{"train_examples": 101725, "encoder_norm": "layernorm", "encoder_parallel_block": false, "encoder_expert_mlp_ratio": 2, "encoder_width": 256, "latent_channels": 32, "decoder_activation": "silu", "decoder_widths": [32, 32, 64], "optimizer": "adamw", "grad_clip": 5.0, "steps": 11800}
Rows from block 5 of the encoder of a small image VQ-VAE, named by matrix and row number. Rows with one number within an expert belong to one neuron, the router's apart. Each number is 500 + 40 x the weight over its row's rms, rounded and kept within 0 to 999. All counts start at 0. Numbers have three digits each.
After each expert's rows are labels from the 100 images, of 14848, where the router gives the expert most weight on average: "colour at peak" is the nearest of a few named colours to the mean colour under the peak. Only what is clearly more common there than usual is listed. The data: photos with spoken descriptions (Open Images, Localized Narratives).
# router: router (encoder.blocks.5.mlp.router.weight, 16x256), inputs 0-127
# up: expert up (encoder.blocks.5.mlp.up, 16x512x256), inputs 0-127
# down: expert down (encoder.blocks.5.mlp.down, 16x256x512, transposed), outputs 0-127

# expert 13
router.13:432466567449496486513473541476524542478476464470486479483489504464523468585509446464468489477458491482478532503448433499517501489521454538563494483521544504444529481458550489443475431480450523493480498472468478441527470550491480496580505418515533479502536490487464496485522530459493554459457488540528470511476469533473483457497442482386491512493474513520513457530525486546452469552553
up.0:506476424512491535510603483531469509506525505520516467539540460466496510456550490533553484417546530478565487529545543465527523497461553518453414578461483441493517523510449542511537531498503507527447491436554514519529479515475521500396463508532455466478502523495546501490429492529498459480513580467523531448536526435564421527486457454539468495449449498479505544417449575538545515481473
down.0:492463405556463540521508479458484475486522590439512518542491527528478502548548524498533469559541534545527503526549494532579495478471550473476485501442448472502497566461462604513531522420485511484487431495564501561547512443486515511501480539468481500438481551481511448513470472510532422609474499499466493533441580448539472488461535517536516510478476526475445479427468535557552540513440
up.1:506503489506518479383517483530465542502480480522584468474557489466459419438488507455514542535432506560489451530492486559439435434481469452507490553509480529495400448523518474542489532540507503405496480507463454486436521527592511501528524524538464578485506538518514494435563490490428579500473485488501555552517456561487617460480555493497476454466522552478489498518479442492527495428527
down.1:496502576396527487483497481510447489499538450504501484496558502531492419426489483505385537473455515519499481511467487445494460426500482518527491521501508492394462541533516481493516487506470537482491536511484487456412519557519472496502495477502495521512518483507515506388430497516520528544486495465462564504506472461420559505510511564502526502501518448533585510562473447491515500491545
up.2:489470479471482531571507432514501460470460530536497488475507448399526543492419522433497448512415477517524392483518478524551440431512449408516499530582499523565451469473517544514471498566562502538503508451542490540473487538462628532482429526482534536528507567485529519537481513489536486483464477554522355521554415540534517510568550492493448502514469501514437465471504476531485526477506
down.2:479542515481471545499510505530415442451451492572466477453559498477494561587536524494438409531566463520469462470477423536543469505482511451504514517516522475448548456473497528518443503513537581451494526500501491508467514547585530518450430545480491483464586558478575500422439498523593468568485466562503476468430416470464496471549475538467430498495469484496463425587496496543494489415514
up.3:452522474496475526532517402505493508570473518503589427486527494442472570513510487539479485535425556543551542521500492539431458544468441465499499505528508450527506488491457473617512611553496527529416475514455492555491494509544564527451510516507494565481569556518523475435498490559479466517540504545505528433460526515523523515460483521534499478475570518493468549508545498513567560485478
down.3:469504484428551515582470465544446497401448509483513421572522509459501473440549414542458449526550527471463521535506506556465511413463606538525535535439479497519579524474469510500529516460479498513467461433510467501477511506448461583545533506518506459471487542503526460435510527551524434463478474510530518532460514464504455572494551515515486496508528430557502442499506597551493540494524
up.4:486558489487485516476482451434406426511567532496516485565465542515475470557533510476480478504526440430480538497495517517488443528468458488465482496553505516539406479465485540538532489543521532492509516474552464487555556474470536493484453495492446563518405533521520472520440497572551416538479443502474468486570544447484475530481545545510435418477527472507428530526463486542544497468466
down.4:512490519528475513476508560482436485467520505508485478544493521576530489559512515437525462515522468494494531554486508576475507495468490525490487421510463494535471510502487497521517485496513485505501482484490514510559491485408539501558499514484489486485438496531541506553537520489512482563535458481572414524546542417527486592484516501531446475481525432487520529526484533492474496528489
colour at peak: grey

# expert 1
router.1:613509488540514494530581454498505487468449528548458485475501511550501488507522526495485484561506539481574430426494456487494557519524476535475396471513485499544510509469529525508519538509516468445504489567507539535536563432561524479491482528548484474458461507486562480524437515451545495447477468528507463530483503481477524524500584445491543572447464466451473532482539484512515487443552
up.0:495513454572459514578463550496479520460437533513517565514503497502526504417497498474585473529522507464414484481514477627452472491509519484480537550484439538541543533500492476457475492503503488512494512547575527533475471546525570592508493549496556435484539531531464459533469563559542437517488524562544482541482533511562512508561547436474450480594551469595511465506534447468486533500442
down.0:488537452546442593539479529540468500544475522517468525507478478449509507465552519516515436494543512523454483578529597515494457423455529475499511556465419514477550535471468525503543506508518441489477451526502489554476511538369578526499489569450497446427509542470457519508468512530540417396548520534504492518551475503560475581532551504473461484486445463449415532487517603497472467475450
up.1:529570514522529521471439490463438506516542493484489485476477476541539492481470509475509485484518465418430485523528572516515503497521456425520562501566525465496524419528481484442497446455514542502538576565553532549526412479513560525510501529465556518521481500487519542465520523521496482473504448489509462520486463447545503511540481565496457534577523506498489514460531586533487521476503
down.1:545520590535499457474415466471484568522504436492477479450451468528523554529440513454415504468472457513452437428526485510471538546518400532558563529599516516494447421532568520457459474534525517544553543460518543510483475472517492495518531482502554497543479466451483541536507518448478527502476545444484524516462504462392515464540508469528488470559484533534520464554592430490475520522504
up.2:461549452499519457481457546469471486510498497504564468453460453424506531478505405530471505470488467555516460495573538500539465514525522489489547557472496546540519545575475507499525535518503494532503479496538494512513507551509539569496528492473535528504541521472446500546499479514489504533504510492506551508508491516521546538544516525530462398620520508531503514477514506486483567557445
down.2:470462489464503532569554501499513444518494541500484550442552521516479542559508526480516482554494550446520518522499520443489460517491497451465457455490518465472543464469490547537502502450514488457504502483505469500459525527540460468429531539504467536485468515531553460478540438486503501498435454535484459485460493462484441478468523495492512520468511522425445483448452416537542486472520
up.3:483574428436490561518462507493456482478460527599543455528492493437444454465525439526473502493459575473449489525458488502418515451480518486499507532467507469498561476498494483497503511417462467421460496498531499492505488486453478577456510434535486457455487564483547447477652521526506411486507523573539538531527537481565440502490477489500492495498444467503550488559604537541448517556549
down.3:510483527486523446485474476489487540501517499463529483549481503537504484631412494486482508521495506501454518526492519534447586459554538521537519505537443523473481510547496467497503504532477477515498575493493508484421503462442524539512570462477520502514529487515386491538541525520471457489550449481577473467509537480480453511494449476546495501487582433564526531508531487545513489525545
up.4:507479473475531494539399518484542499538428542479506418488495514470437545444531517544464455502448533551494517482461482547481516505487500487559567486504493486441504501474507541549451490565468502510480479447524540519515444508462466577473492473521540441459510574442466550433523472507497451481516551476543483516455383508515498518503483512450523538505508502529517496496552516470486557525522
down.4:493499492442541562583476431519443488372452545498475457508505505469529517457571507473448420594575504504465472558517473601467540478466556504505526478475504457544522474457472544480481487488533516508503520494530506524528484503452511537515516518490519488461537531487514465483537530514559413493407446535512458536443509485469420507509541519543457479498496442535459441518525567622491523469525
colour at peak: pink

# expert 11
router.11:555460532499484485526415501493546556479456531522460501530453465503529474487439549464477503475510476564442480565557625487544508550516474503473570442444465490466529530447444492452515448484519529557472484450525489523540418497451495564566500489559539483511499443460485540557498539460456528475507470467518495535424496539458441502469458533511474513504468472493503446502501511470524489556477
up.0:533488464502560467483511471538515455526526479478532492566563546530503409484523517478475539540485470463527507507398534448438471584452576504499514486500504539466494463483465522569508543563479446415482483521536545380501559521496484506468436472506464505453501503507489560433473503550479480554473538475498479431551519471532577506503493553536475531481544502499552509503478462506492469420515
down.0:462537487488526493534458558520537516522464466525566411520524518459428493521490406570532507482420479530459516495447490485570533485462509506532537521483445536515542470485496453555527581493435461468493513521478408484583552514477506602435513462534489440455527564540439493534566478552479508439524530537522540473552486488551511468471534458435504481506517422566489484486516465461525489529481
up.1:422493526497551491546539538530545430500496517474579442549494542512456440456472493537554533487445509452545502533405499442499535503515523507569508475543482566469512521473546557532482518503459466435464487501500485437502544478526452543493532421512455503487538488499431526510491527512454458561526546476518490462488477546503560446461441465399562565449468447526534566521524474525439415516534
down.1:531487473421543488494505456491490552512523513487493478603452524593516454521481513453483512443495547485482547492502502501463516537496503552504497444449502494526538574532514531483506492524490517488490473492497522482492500498383510506605550473558498496511463473489465517463395488473477439600547430421486553577540537462459506542475516549515537515484516486485510520486497559485455509526543
up.2:481538455497453513515518471497559473579594489551498509508523518474507488474487421587521478469530506558506478440484452586545457572559557501503483517458460488547500545535444426491541509549448512486472471544528435535593483519480515562491467525453462480516535543465462420481455446445486518514555482568498558406505513542449509470512511479466439449398497470555545500510458544561450490526494
down.2:546498532573469559513483478519553469516462506564460491452473476539518546523561561403523477474540456556495461480495482497440518575456428491509522519548544468558520483459559502479451475529533468480526494466525573537510445433546511464531466509475514446473483515466526565514460480463530483448489505519490453575576461490534503481521498521458508452518432496446448512509529516478469505490470
up.3:516516497488520452536483447529489500536505470521503540445548511440417522549507513557424523541526461490454468502510480509436478538504543452561537500544430583508460427566530511494530553515530495518521500547511568442470531571525488539496432544524507541396510500509519430503559463494504484506534462511445530365511513480459489514525458495536537499594550531545532517486464518512464534419497
down.3:557549499506505480484430525505482548497478469504519514457470440458488537482522487494466488482493453541469460440495442492520499544529464497535562476563514536446497483507577494475406505533488564536576538524514554492502483488529517499463486479487641479481562516443481576507442522506544520454532492483493528490495464547511526484531490499464501420577483579522465482516543516467471517484441
up.4:499571510529498460509484475530500505510523437512544523496551492466369459485579463527468514482479479482478529445467426515506472530485535481589510468567469579481463518565547478507481682515457569495538529526488521436526583550549483527463487494447521495434479551472449512500502383535519504506480529522495570401522492472473518520484483459516520538582526526563511511431549462464445555435486
down.4:478434470443520512547553444467502460465521546458464530523501557462555520498463521515482486569538571464521460551546528532472543445517551504441431522458532431496511467495425540460576450435526465502464476493545479540449470521449479495544537541537454533534500469535514406498543479486489468516444501542479463522431562443467446467478533497561480537424516474486524462467423454582566447505558
colour at peak: blue

# expert 15
router.15:553507536471513507532422543485498511461522494507435465480456562494551453483440544437461469489570473534431459531524560470532517556497522521487580538426474462449546543512419459442514450479514483582432524454501550526554426473457450521540480499541547452465450470449551536550472500475514483500477480515489515537436453505515404518562489507525467466524485493433477490524479507489469484464492
up.0:543431416506613485460523516478495474503566453457491528479481471488470445501469531495483526533478495587520456415539556528502463480542516520538478497537457501446477483552499533505498508503534557526540564489517540546448507556438559464532525559489508519503481466549554480541383432535457450455471590412447509469570521478470575485483493537543532515512580591482479470544474499556521457455517
down.0:517538444477525475520509564471485511463497511509532462554476529572444513611507473566479492526461492528524544472517442475550477570520500497523500384455461509497501502514472511574465558508447607462519474509497452476519601446465483560478514462510478513438420539502454491474565500473489506487496398476558499490426487412495477535454481474480485544490511547533501501490487536500518505518496
up.1:457524420539485474480532500496536451490501516491544506520477482488450524498558511614499509569462518539606518479538483504518505529450505476532483486446473555560421519518460495513421555495509490491521459507498500496494542487529563521483493482459468539534449528474446472511546474505485558512563481476446533496492489435520561484441527525511534499490494536564452486540491435449507550555438
down.1:471470586477459531527511457505515469528498529528467456550511546512541464448446516425556482501482535399432527575448572527448521487464483515456482464544540470534518489469515524483526473515498486533478504469491485520485491498473473448560519516562513481529482474530544486472560477472507501471477450507515474547508528508489468559473407556504493543456511449447508496530487518515478395495605
up.2:488455472488474549498495498419490539542533534418488519469529541507462470507604499465491497499446516519525472440512483521551522525494510575516451488586533506510430485458559499506544521467516563484577494521484475474490499553571395455482514467468473511455533510484500484452451424476496611402482465545506528455459490475448530452491505500489572472496474492484501501491457532541405412496564
down.2:510483398492512506527456442537553504503488523499499495518456494426538506436496455478543493495541526472464481502547494475426556454482559505504531529469485515523551512509512497433519486475484434524491474484537530491523445444505525552529506495499560434492522510461524465518486483536496454447442568539476497528513529568624489484493602513500489452537486496528468465464512483531494545523412
up.3:486520519424523508529494543430469490540478497469523495486546509464498451397470453480535497479462588502514494512463491464501526477455474501489488487555558525418478485501587560528486521553467540521447465461575468501505514524549546499464532415563500528493533505497536508442521527442514462443487560428534516535441547488437499436488457566474498448485521428523488513532464472516502474525543
down.3:465502449512583501505499528541504498508481488483524479499533498578456468454587415432442510457525507606561515450504465455527424450439502507544511478445463494476539549486463533543541528499510460456451451451491472473499523499557480538466462509497470514484505516495544506419507487495489530532483556489492531573522436410473560520495608535464515469514477509464530488527520500477524530515437
up.4:523532503520515473547509510568501438572476466486573513522547536496513446519538465512499600469532459532476512497386542464472547552500506505523501492463461538418513497539467439517494505588472466477472514556499477394551510493565503538450446491518472435430479522559489527457467480500516521526501499432572526477508494506588477511507507503460544494518533453468558535519502505467541497449607
down.4:510502479571495496474503456532439524577531484495504520516483484566524462494475500508509512418561483493480515561493560528420481430513562525488487566490446505501497532515480502499582468510532398495439484494481545493481461476414582487549491513506492495506561489547465517584467553561482428521523561505555478479599500529560494623522535518528421482503522464482522582496510535487460482474493
colour at peak: blue

# expert 7
router.7:476481477516494531538552460472457501521464531557396524497484514489587480424511508497497451509584530490477475528546493487491553547490561461464492498497584412526549478454504554473482380483547512504521523498508521561562384443457519503494487547453548447486500520487493484479547559445527494448501498546544470520467497519514456492527477492506511501499463520449496501482467559456474485431509
up.0:480539462460491516412489509444451468427491477512511573490493477503484485448612441497507467500417552497494503551518526468463448465483504517464497536483510468522492474545467515527518504422503521430468452546543454508397508494529444483458537454560482609520583488537461451513423487557471438456469438533469496516469569424467461490490481534534517526477466547493515589551559463553511480522455
down.0:470472517430518480540485479446454498447504474491527474497535513464509519494459442532468486549465520527485451553533522541489448481529513504504510551472492476437516483509452517476540473413517474529516509501567458498491484547509471537472527527548500508524522496534516442440534515538500514541483540545476488451464581465473422447497537496558499486495532485592527436512466442596556497508524
up.1:452477470450487523520509417471601552455550451479515471492497502507481556503506525509538471464477509547515482404468447431448554466532550553502498453542460506434512476482504520538529518501426542462545527450486428516543526487512489489446449520480505491495450524494471427520511531518505491484569558490489486489534491491479552441504495493460504482454496505471530486511542531436490537499406
down.1:520456513549500522497518429563514497477520493519417470503489465494594472404545452434522475456559506509498483553524544515461426475423478516442481563470470460574489570511503503465537432470533423510499470441543563518518453476512474468539455579459521507524493460497594501441478469472516484514500521514473515561556501506520510609513556535521480479484462460450496490482505559525476494483499
up.2:458490525524530487470343520475481531535486507534526523511475481497480541493495506486523507463507530479433522453517508489451461492518480509614590592548484502525527506526502476514480524537475470533483530498528525557502518518458501546399525492488495474522546494472490498520478538485501501496526489464513541440516481489461535493542444444514502497586520498530556552540554482418519518506475
down.2:521527479542510449465451497474494553479523441427540508515462461514473508498472460530505538440557440547510466432547470502506561521506535536548537548525411558488476536532504489471511524474507471553531457494488511490512474437496500546549513479487532516525520478503468510561479544524473506498532602473524522463521527532516541565519559452538474456555523503564550490474551496461528528526457
up.3:466513544474548493485493476511529550530576478450508499481445526517463445510459468480543535511475506583565521437459484506499534500474533539505474482569536555534447500540508490511521492516424555516528533533490547522480490566512473471515511530519466568569537462536530514464479441585484553449465538477475492505595529535514600518519516546524591456552595449556470503515551450509560518507503
down.3:506480522414521449501473441450491543470482498472588443570476514484454500526473422574449539486460499521485480461516478462487554528565528550518507464449551493458480452530453497524562577482484504472558470433454420469543553492502447569542535458506500499497460503525507441480558543548443505475464486447514530475495556556480448489419495463490469521495506546536528426522510466520537472557473
up.4:398530541421509505532563507530544507505484492506561492500533537517438449479505458578456458475491508524500598493481490524469534489526546540572483478508519547553462528464534495664501590514482536511499475566418457496517612491515458526481548438509485540473501592495511494477534518496509529500484491463506548484487450502491482517454463525458542511480479467534530471551524515435470528548566
down.4:525469475470519554497489470480538542512487561470445482498446501535560509484539504514483514497516503546465468465546479489460633524427551535496522468499540467569515525497562480461439457527462531522482467493581549532526463468455458507583539461508525419533461464442478529558488470455468495419444506484486532569528494437490484545478539473506563461502439454497417453436531513499461528557500
colour at peak: grey

# expert 9
router.9:465560458483473516461550459488528500496501479477478559491514509498421486551572483504495506524537535514539494459519464428482475469503495490469425471478473477601486482509515518547502600556505519468494499478492432489466493497501526478395524551496438566472504470484509504453500527487472461573510491505485427489482537418481498488460501500520559503426436454499496567518491486562504493478543
up.0:530503523488494455570516524591545474552532455500482453480483522479473495497510405576502580544457462575469408504451467472532555591571487540519495466484482509460509497504509469501469540496435481556552540560519607494591527490578462502491516550515499466443512480454480509530482506468506554446560497488464530448519540468466576524525474506447591515615470496536510478454504450451454510482425
down.0:524481483479561536515564543550445478518468515480484495491542487463533529306520531529475524541530509513525469418531544519424459541554492507447445558500505447571518479495495476510464494531524462462508514513540500518494499487518459475528488523503463520505539517485486495488411485534499463589465542486470550474486510608530480530511496506489517507463477534471473490513444485544511474486494
up.1:495505504512482493518459460517442521517521488446561497578508502542608562426458520466516495423547556574466483502560489503572504441499509545498469520529501465504446458525523518419476492462464431509551431592559507538468415459448546522502518512485570510588507537525524532546486478524569489442479511509551539448582497542556541567534514419495487451481527485478494536477477520533521453467455
down.1:513467441537450459491479452406453564538534467485494525494458464577541545479433523530525519442522492523470478468565591503513510479532548528501533501492462495518488486549465538439524463437545427572498465547530509509465435425404550520518508553524565522529522465513440505604481500489477453511511533514535441503506579441556445495546501436589470465559531465490563537497478481516527534484453
up.2:558444547520493498433492485451544532501516463513483508483477457491516533503418495485523545465504452514507449504561543488537552594505446520478562489565468565518466568526540484528487480524567474537473546519523518540523531486472489459521574513494487524537513429528415489599466513485436557512509514456462484455468450498514543484508461499516574498512542494478526518507505469540516476532537
down.2:520481553532483491477650521485512496542535488521479530487496486519517469445483521499571528464475475529543508522476596450544487509483472485430351497536521483510461501516517491508504485523495518493504517516473501527464496500511507421506501510491481549526473479515502521508492479472472539498506511486497504488563519558520536551499465496500511522465496482415512566509444482442505392497515
up.3:490488543533530499497503469453461569465474522555504512438487506457466472496520522491518484555475507508500514553481428448556577558457492476483479514481527452447453429535527492474489535527518517533513525541478496441560494532531432490468525498549522517500437495493424500461436505476491553489412440481456533489501518565438523557502511544454522466581453573460467500466557584471480528480449
down.3:512511496490561513465587528506538447454540547478494510503506515529496452516560486504508500535466482476558484487509404451508506500423519492525431447503533489460433576507498515553448521488486601443515460484499498455537539517546508489499471492451432527510447510467512503447522473482552536472486424464449515513458427462452526456474510585515519515474473551484493476481470506489496487500482
up.4:564416544509461466467508512449517479510482477490489504504477500561544502490472500475470574498473520518518476487483541516493526531517434538529473591526521588547402532543578502512500412524513414507551467558519540480456558507600481461514507483524489544533457435545479471495498471496485570513434509462465516533511421514519562506514517487463515515532581497496529482494506478511489467533531
down.4:511477589477523499477565471510536503525525457507469480475496506448523489486492456375414515451482490515515503549466492475470483521454467522470454475570584475421508485510544488477472464490483498521517533420497512472441473508603449450506502486545516533538493459470614522463523469460492585596472506480457554532524459508406570539500488526512537475510472562458502487543494497492481505513531
colour at peak: white; pink

# expert 0
router.0:453544517519454453558502511470544575450442444474484432498510494445466474508449463495426475480552459457516488472468519469469576542523534564531474475485433525522523521457502460433494486527499518507472477420461479468552510531469475512477480475542489491457568481502416523529480554435467508522521478545529449447475475490522417472491466530471477447450565456521553454467547498571468463559518
up.0:515433509487439465392499463421542505495535424558499509482484474510478492473441509532523598443527534467444490452478579500457532465492461476455544491526463482504487512545492428448505517568501491553520550459533497535486521508484489528522560565471569557571507481534500487495537474526469522512517499421468534486528524511536568488561527459582521502500550511497509484509498501483557537506504
down.0:449470512459493498487579529527498448526545464469524518532550512510483447439506488524584506477504528516539540436456567535526482463529518481458417570510497471477482526511465467533558497453498495482474508510466446498406525529457481457519513509527432535502482499599516450484436506533483482509538553542497494461542544568478515522510452565502507559412563496478538522482414444530537422504561
up.1:541462477531546498497502500496500442477519509470492610479437511604517491502537515470444570468537479555536484421528538448442504521456586540514525545421468478504463510500483484498537538488472452508511529543574550558496465489522515510479445547494508478513472523478506503552481536511507487450556553409502478493563487536558467464513518467522514539522437471512481490517485508503583473539377
down.1:504570445493508466496428490558506525504473479528569493499534507475428501468519466583529488499540455516519488384526429517518499477558563521613560531492400561498498510493472470531495567484472492480488461498492495481541520491513505588451489484492503463444453550521477498513482529581495494465552571520538519427468476538552481492486503478481487499571494538574481482489571463468530578493445
up.2:545493501395506502560529480486553386516503489567521448547484535539472478502493524518592546537506462487587399433496513604468499479479536509509480522496552476544446458517503547486465515509548462481514505554471537504544518553534582463503481543437469501497493509524560445478554494460568561525483505509477479566556475469494513427494527444479454381504486493482574445410517533444567483506504
down.2:470493533344532518520519503512461404446519511494485477524568540467505440456521510482486463579460549503500496528467467537493469469486488460472478491506560447444501463501502558504500485447502561501531541486507454495425507587538418482505521511549485528526450491519578447365477469494555523535493445533461529493433515525437509470505477589523497545470525508521507424510415412572510480459565
up.3:537508495433510483472494411498512566560517519502531532492492477588479527545503469557523547524522528485494500607515574523470480491512545528432491560504443448569527542541540468464463515580508414493441438495457546509473502486443541417490488495476542530482557503476530469433496498515484501580552501448415532494485637482443495514515544481540553525498508503456529467493526482488559558463484
down.3:464513488461513557515563499601575474490487532518528501549536539426464450414489574476572473485510518407484545466443540474405458549522519470460466483516507511576518530461504460545507538514453540443463535530458466523477545555489468454495518470515467442459504551521498480519442469538494480468519461522508495445510481618513489473472453508421517569449528491441452509494475496493470427509564
up.4:590505441534528482486505516491458479492535497480497591493465455470569469538470509504565565547463514541539473439623473497497467482475563502462459534464502511494551543582463546444503537458514517521502487559513538484467459464477526464458539584460523557514529453493539483480450503499467449532494563473539480505528556467505584492531525507551477512513581468485533520486418460537564508506427
down.4:466547540456489524511489590459541502501485523551522481524515554476484531598475542508501485561420526480459533529463449532493491573475478482498493450546530505462549415470531492524443511545451571498504592561498483495485518535540472481448525440555491478487484517503503504524573468463474570455535437552511478495477509442482468437446428494465561520463501479521468484514485448503500505530545
colour at peak: white

# expert 2
router.2:581509433525523443435607478522492516447485583494538489505583456541546497475485525517533528487495434560621486507475457525440503516509475478519401422445426544517494513505437534484528534495517507449428504563488492522512590533556498453558513489499407524498474493589493404488477482502464491530509552497501502535494527510467518568542494433497509465469543494521537520459449496498546486462525
up.0:522508469533503488494505447455573516524509604454500503544481443537545554485528503418519486442399564545495543513490442553453469434428468531491500521553569509535513532540597524539527515439451529525408465511515546462577524528506456477543602440448522475527485494434574501475539487450454450460522470474518506510553523527475507564452585444458544510507486441523477545485525478515520509660462
down.0:473475423455543503531540512528563511489529559468511485548481533371505474454509438591569519513523568476539501516526543485539561457495588494458449485444499480506543548518471499503528495393444496503468448450528505509514490491478484538499538480522473444482521503491529457510540434497487509452467575547504520513481560510555517499464517534520487508460519510505480429453400486552549508545487
up.1:413515546416518512527459578541535537501504515489533489589528475512473508483473520524518532519463570477446499501484477534522504448518497531498475543548515501520535518516516562391450565542443505498478525437458424482483455533492466507546559478506518503557525508501482502457576488524485502560521505467518476483480492532516528432478468540501498470448501504515517473504425542528556540534528
down.1:452469547402529504501498546538538480562488508487551427551574546456468424370481488458492536530446572441459565533430568495431506445515477518488503519500513502484513482491506470542535539494438510482475506507468459454448560548517397505481519444571463436506469535541537442460534447542492514497529487510465558511521512537510489537432431581472509537476520511520496480510464478520494482507558
up.2:435568553492481481532440538482554520524519484517550407522481518541475516493472485599536542442505490487414496467491553523568531506504498495588555518563486557509562501511540525587425551520492499469513576514472497531551470476473510516484543452529503486423513524523478508544476513568494522469566469498515514489508491448501480490493459506394545454541550465531499484530492507465459475546529
down.2:524520516515467429449466532496484551536554436496553494558463469514472463525440487509534523417513471493452515490487512512462526494523517519540531480521450560539465545570515492492517520545488523532531511514451512458465498485420522528490518461498540479521528481521470540546476552540470461501557497442576495437562491513541511549514465499505480484530614492539562579512527530450464531502487
up.3:516479480515433548493464525425499503558562499516546430543511593472445541582464428474401549518534498478496580497461501515466533533429487491511541518488521532483523505466496479495463501579489445476504495556510521477535484509504537588457520545506519435400487580502565481478517537488564553395499552467502473481516471531544508549446532515448505490493470496465489541522526502443476526494518
down.3:517487372536514494509545441554526526522517499432480571481501472559519497504530522562505497456584494521581448400586533516542516488544585518505467526433437505513481549507460562488513478470552418488494423497542550475480468451419558515512465563459488497483490489493478516568399510522493436503491549483516497476481499500581517532530560487550452490491486561478519530413496540501517559463442
up.4:511460559441508495538486533626492520520455570504483538569498488524455503444535532499474447478519491479487431479481517531513554447425580517518470541529519501564513487504538483428437520512464552581525389451468468434514452466530472493532461478490589532503478496486545494529492510464473522552449494456517448485511451449447481478481522469587491447514442480446455553520486509502480623457467
down.4:466429441502529532515554551493449487466491546488476531516496560581494468466503540460498516527549555514574533450519497515465531512522501516468440431447483419482505516469465561545549526443508513448457482498529482538491523494448484476544527553511445561455517523501478450491455504467518422577480503476474456601455541418515459521504475547516516544443500507444518482502470475546534410515528
colour at peak: pink; orange