config.toml
encoder_patch_size = [4, 4]
decoder_blocks_per_level = 2
max_grad_norm = 5.0
Rows from block 2 of the encoder of a small image VQ-VAE, named by matrix and row number. Rows with one number belong to one neuron. Each number is 128 + 24 x the weight over its row's rms, rounded and kept within 0 to 255. All counts start at 0. Numbers have three digits each.
After each neuron's rows are labels from the 100 images, of 14848, where the neuron reaches its highest value: "responds to" is what is common among them. Only what is clearly more common there than usual is listed. The data: photos with spoken descriptions (Open Images, Localized Narratives).
# fc1: MLP up (encoder.blocks.2.mlp.fc1.weight, 768x256), inputs 0-51
# fc2: MLP down (encoder.blocks.2.mlp.fc2.weight, 256x768, transposed), outputs 0-51

fc1.618:096141123113094134117142131107085129129163145103167104077077140105151153150108113158107132111114097069094123125131126114152119053131117145105125107160156109
fc2.618:103141100127142135106135122084162115074116133122153139142123146129136103074139118092106135116128157157148134169145150122115139143164129148143120194109098147
responds to: text has "table"

fc1.435:147085098122132143103154120088138144164142125116118160119102123146165121134103128094119179162144116145157078150115159126159153086147137125100107138100149078
fc2.435:124085149160111089110122085131128110100132104111135114141117103085153113154135096141131151113194123091164171100112096117106159113125095115090129126132167157
responds to: text has "sky"

fc1.273:149147126086106150156124139093095096102107142137131125127166142099139128095159111127135087165125125134121105133112076152128103144109108133135133146101126142
fc2.273:105100163124157142102151130172168124097130126132144102131080128138128115140106140116122173055056141131152127132134124101121130153165146139090135102109082077
responds to: text has "grass"

fc1.100:131111109116150122113132123145135160188161125115134141123082162106150113130101087115152140104125135117112138138157140086115176115143165190086141094130128100
fc2.100:114061115169141136155122129108199140096097105108144111204095106112126148111096113112100153098102180108135098134111128135121137121139097120129127046128119131
responds to: text has "plants"

fc1.449:135156121113127133128109093131092167090143094107164148123073095147128122129135104155122111168110113147107113139128170130129117127139126124125136094112147128
fc2.449:121096062141133111102129097102141105118148165095124130142114147129144115139108132149108137102106114135143102137125086086184150139155153118119152136115101123
responds to: text has "table"

fc1.165:148116114184129179122112135085141168122112107118109139133133109142099162116126144107145140097177160127164142140166178155143146112153139139134117136130139113
fc2.165:125119162128141119130105114123144124119118112169127113146105123063122130123116111100104148098134128089072115122138078125095131131112123132150178096129143162
responds to: text has "water"

fc1.720:121128092093129143163129158044137079126145130117138158132134126156122130095123083136110124141092146163141153169142139110155167096097132160131123086111094101
fc2.720:139144149101123130077097096158100119149126099134119141095118158111122163156134119140152109132103091131110149128103127127094114129160101123124135102134130143
responds to: text has "people"

fc1.223:142150101153108151108119128151128121113105136124133143120156122125119101132121128151127102151127160139153140126131118107159099136114108135128100122135141123
fc2.223:133137108131145118163094136109142121140125128133121107124139124114112140172172109118142150140154127154149125104110128150133110119109120122164172132107118197
responds to: text has "man"

fc1.271:129149107132099106091195106149137134136161114127124159106122130129141109119104086148102146162111148147166126165100148116150123110156125136123077086110161106
fc2.271:116133159097164115103128115146137127115097142123115094135155097087119158145130144100186145112096119128084129102159099106088161113126125147122146117131163132
responds to: text has "woman"

fc1.215:147119090131159116136112141109157119146106154076153139124125122170133162149114119131133130124121132098105106169147145136129122101152140133091134137135081127
fc2.215:101098109120132117130156136121119113149114124147117110147086131120127165181112124126127133125114141053091121102147113091127122136157117115151201130156141087
responds to: text has "grass"

fc1.678:107139089120108162095126151073125125136131114097134092135060087139144156132144128158157137140129051135137116155146158091137131144113132135127131102195130124
fc2.678:067105111133100119163143089159101144143135133108129133140135130116113102126197138120102148104138160082122165109106163156087124114120130145112141128114120095
responds to: text has "white"

fc1.94:108116148123121116101121121127156146114103078101113110097135109133143111137098146084128115131155158130130115152098145111134141134107103104145164153101144073
fc2.94:117133118116103141137156091136167138137121137151140121167068151115085133105107136133130167095096143125134150112141097117105156159143145128118158075125093158
responds to: text has "sky"; text has "buildings"

fc1.149:130109132174124117106132130143116124174133145153158133076134130170130136165152115149130145114125089156114121150165156129122117126112159145131153124114122150
fc2.149:148148158113121130149173117143138120126130111113116082157101116096157134130086130130090150134095130090153127155139106126151163117135077125098067130114183153
responds to: text has "plants"

fc1.203:162133110124151112113160114136114160137210108138137217136137102105147121159090112145144164152125126106165083121125147105140154089148131098121103102133120115
fc2.203:114145137121136146092127132139170118078080154129145079131120139081101143106116112111103170141068107111126143106119113106091167144110123139115099107130123151
responds to: text has "blue"

fc1.97:178112135149114167156146144171097134124103136152124157124111143175161131185125139075143103116140129132139134097156155125122129108090144107088128132115133119
fc2.97:137112141122100076129128118087113137139146137120123096118140113094134099133131113164113098166107110112123103145113129147116134137169087116132140152164148118
responds to: text has "color"

fc1.731:119135106119114118128118120161093106126134093084202169162143130130139115068143097157141157147133109104120137133107118127142108156121087142121152106118102116
fc2.731:109113175110110117123119123139174135157117151186126114095092120125114101157130144113118119143105150096133106131123134143091107126152167150089110127138166102
responds to: text has "woman"

fc1.754:136098159105121136168132146117152107108145115141171112141155112116120130097131142094126137127123177130083093100127114154102183121134113095152108115129160116
fc2.754:136159127124109125101147131130100159104094120145141128037146126145155134157117144142137170178072103132116121107127105116118076165132128154113108096104143132
responds to: text has "color"

fc1.422:106105145101152136162135152123170147146146149133176111143135137112132100087120131127150159062143152128105131155135142154104148120152142120127080110110128100
fc2.422:118105125132100118098111125136173107097110132158117131118128122193150134150134141099134122169097121159119105127127113103147152160121089149156137141131120166
responds to: text has "grass"; text has "plants"

fc1.677:165125136103172117105124129150142110127128120114152158097109126106137111150143132111152153168059106126146107143101182111088140131163125119146101100078128110
fc2.677:175164133114117104109127159123087109185125116168134115093144122141112116131128145091071151131063165128121134103116128129159117143144168124113157125132129094
responds to: text has "color"

fc1.387:138109132124176128098126120126143158173164121115142125123096158121139107152100114106158154086119143132120124141139147101147152131148156197086128093096115092
fc2.387:114077106166119146156130122123221124104089118088143121202090115115121138096103128124107155124102188126136099112124122142108145148134114123144122077127113152
responds to: text has "plants"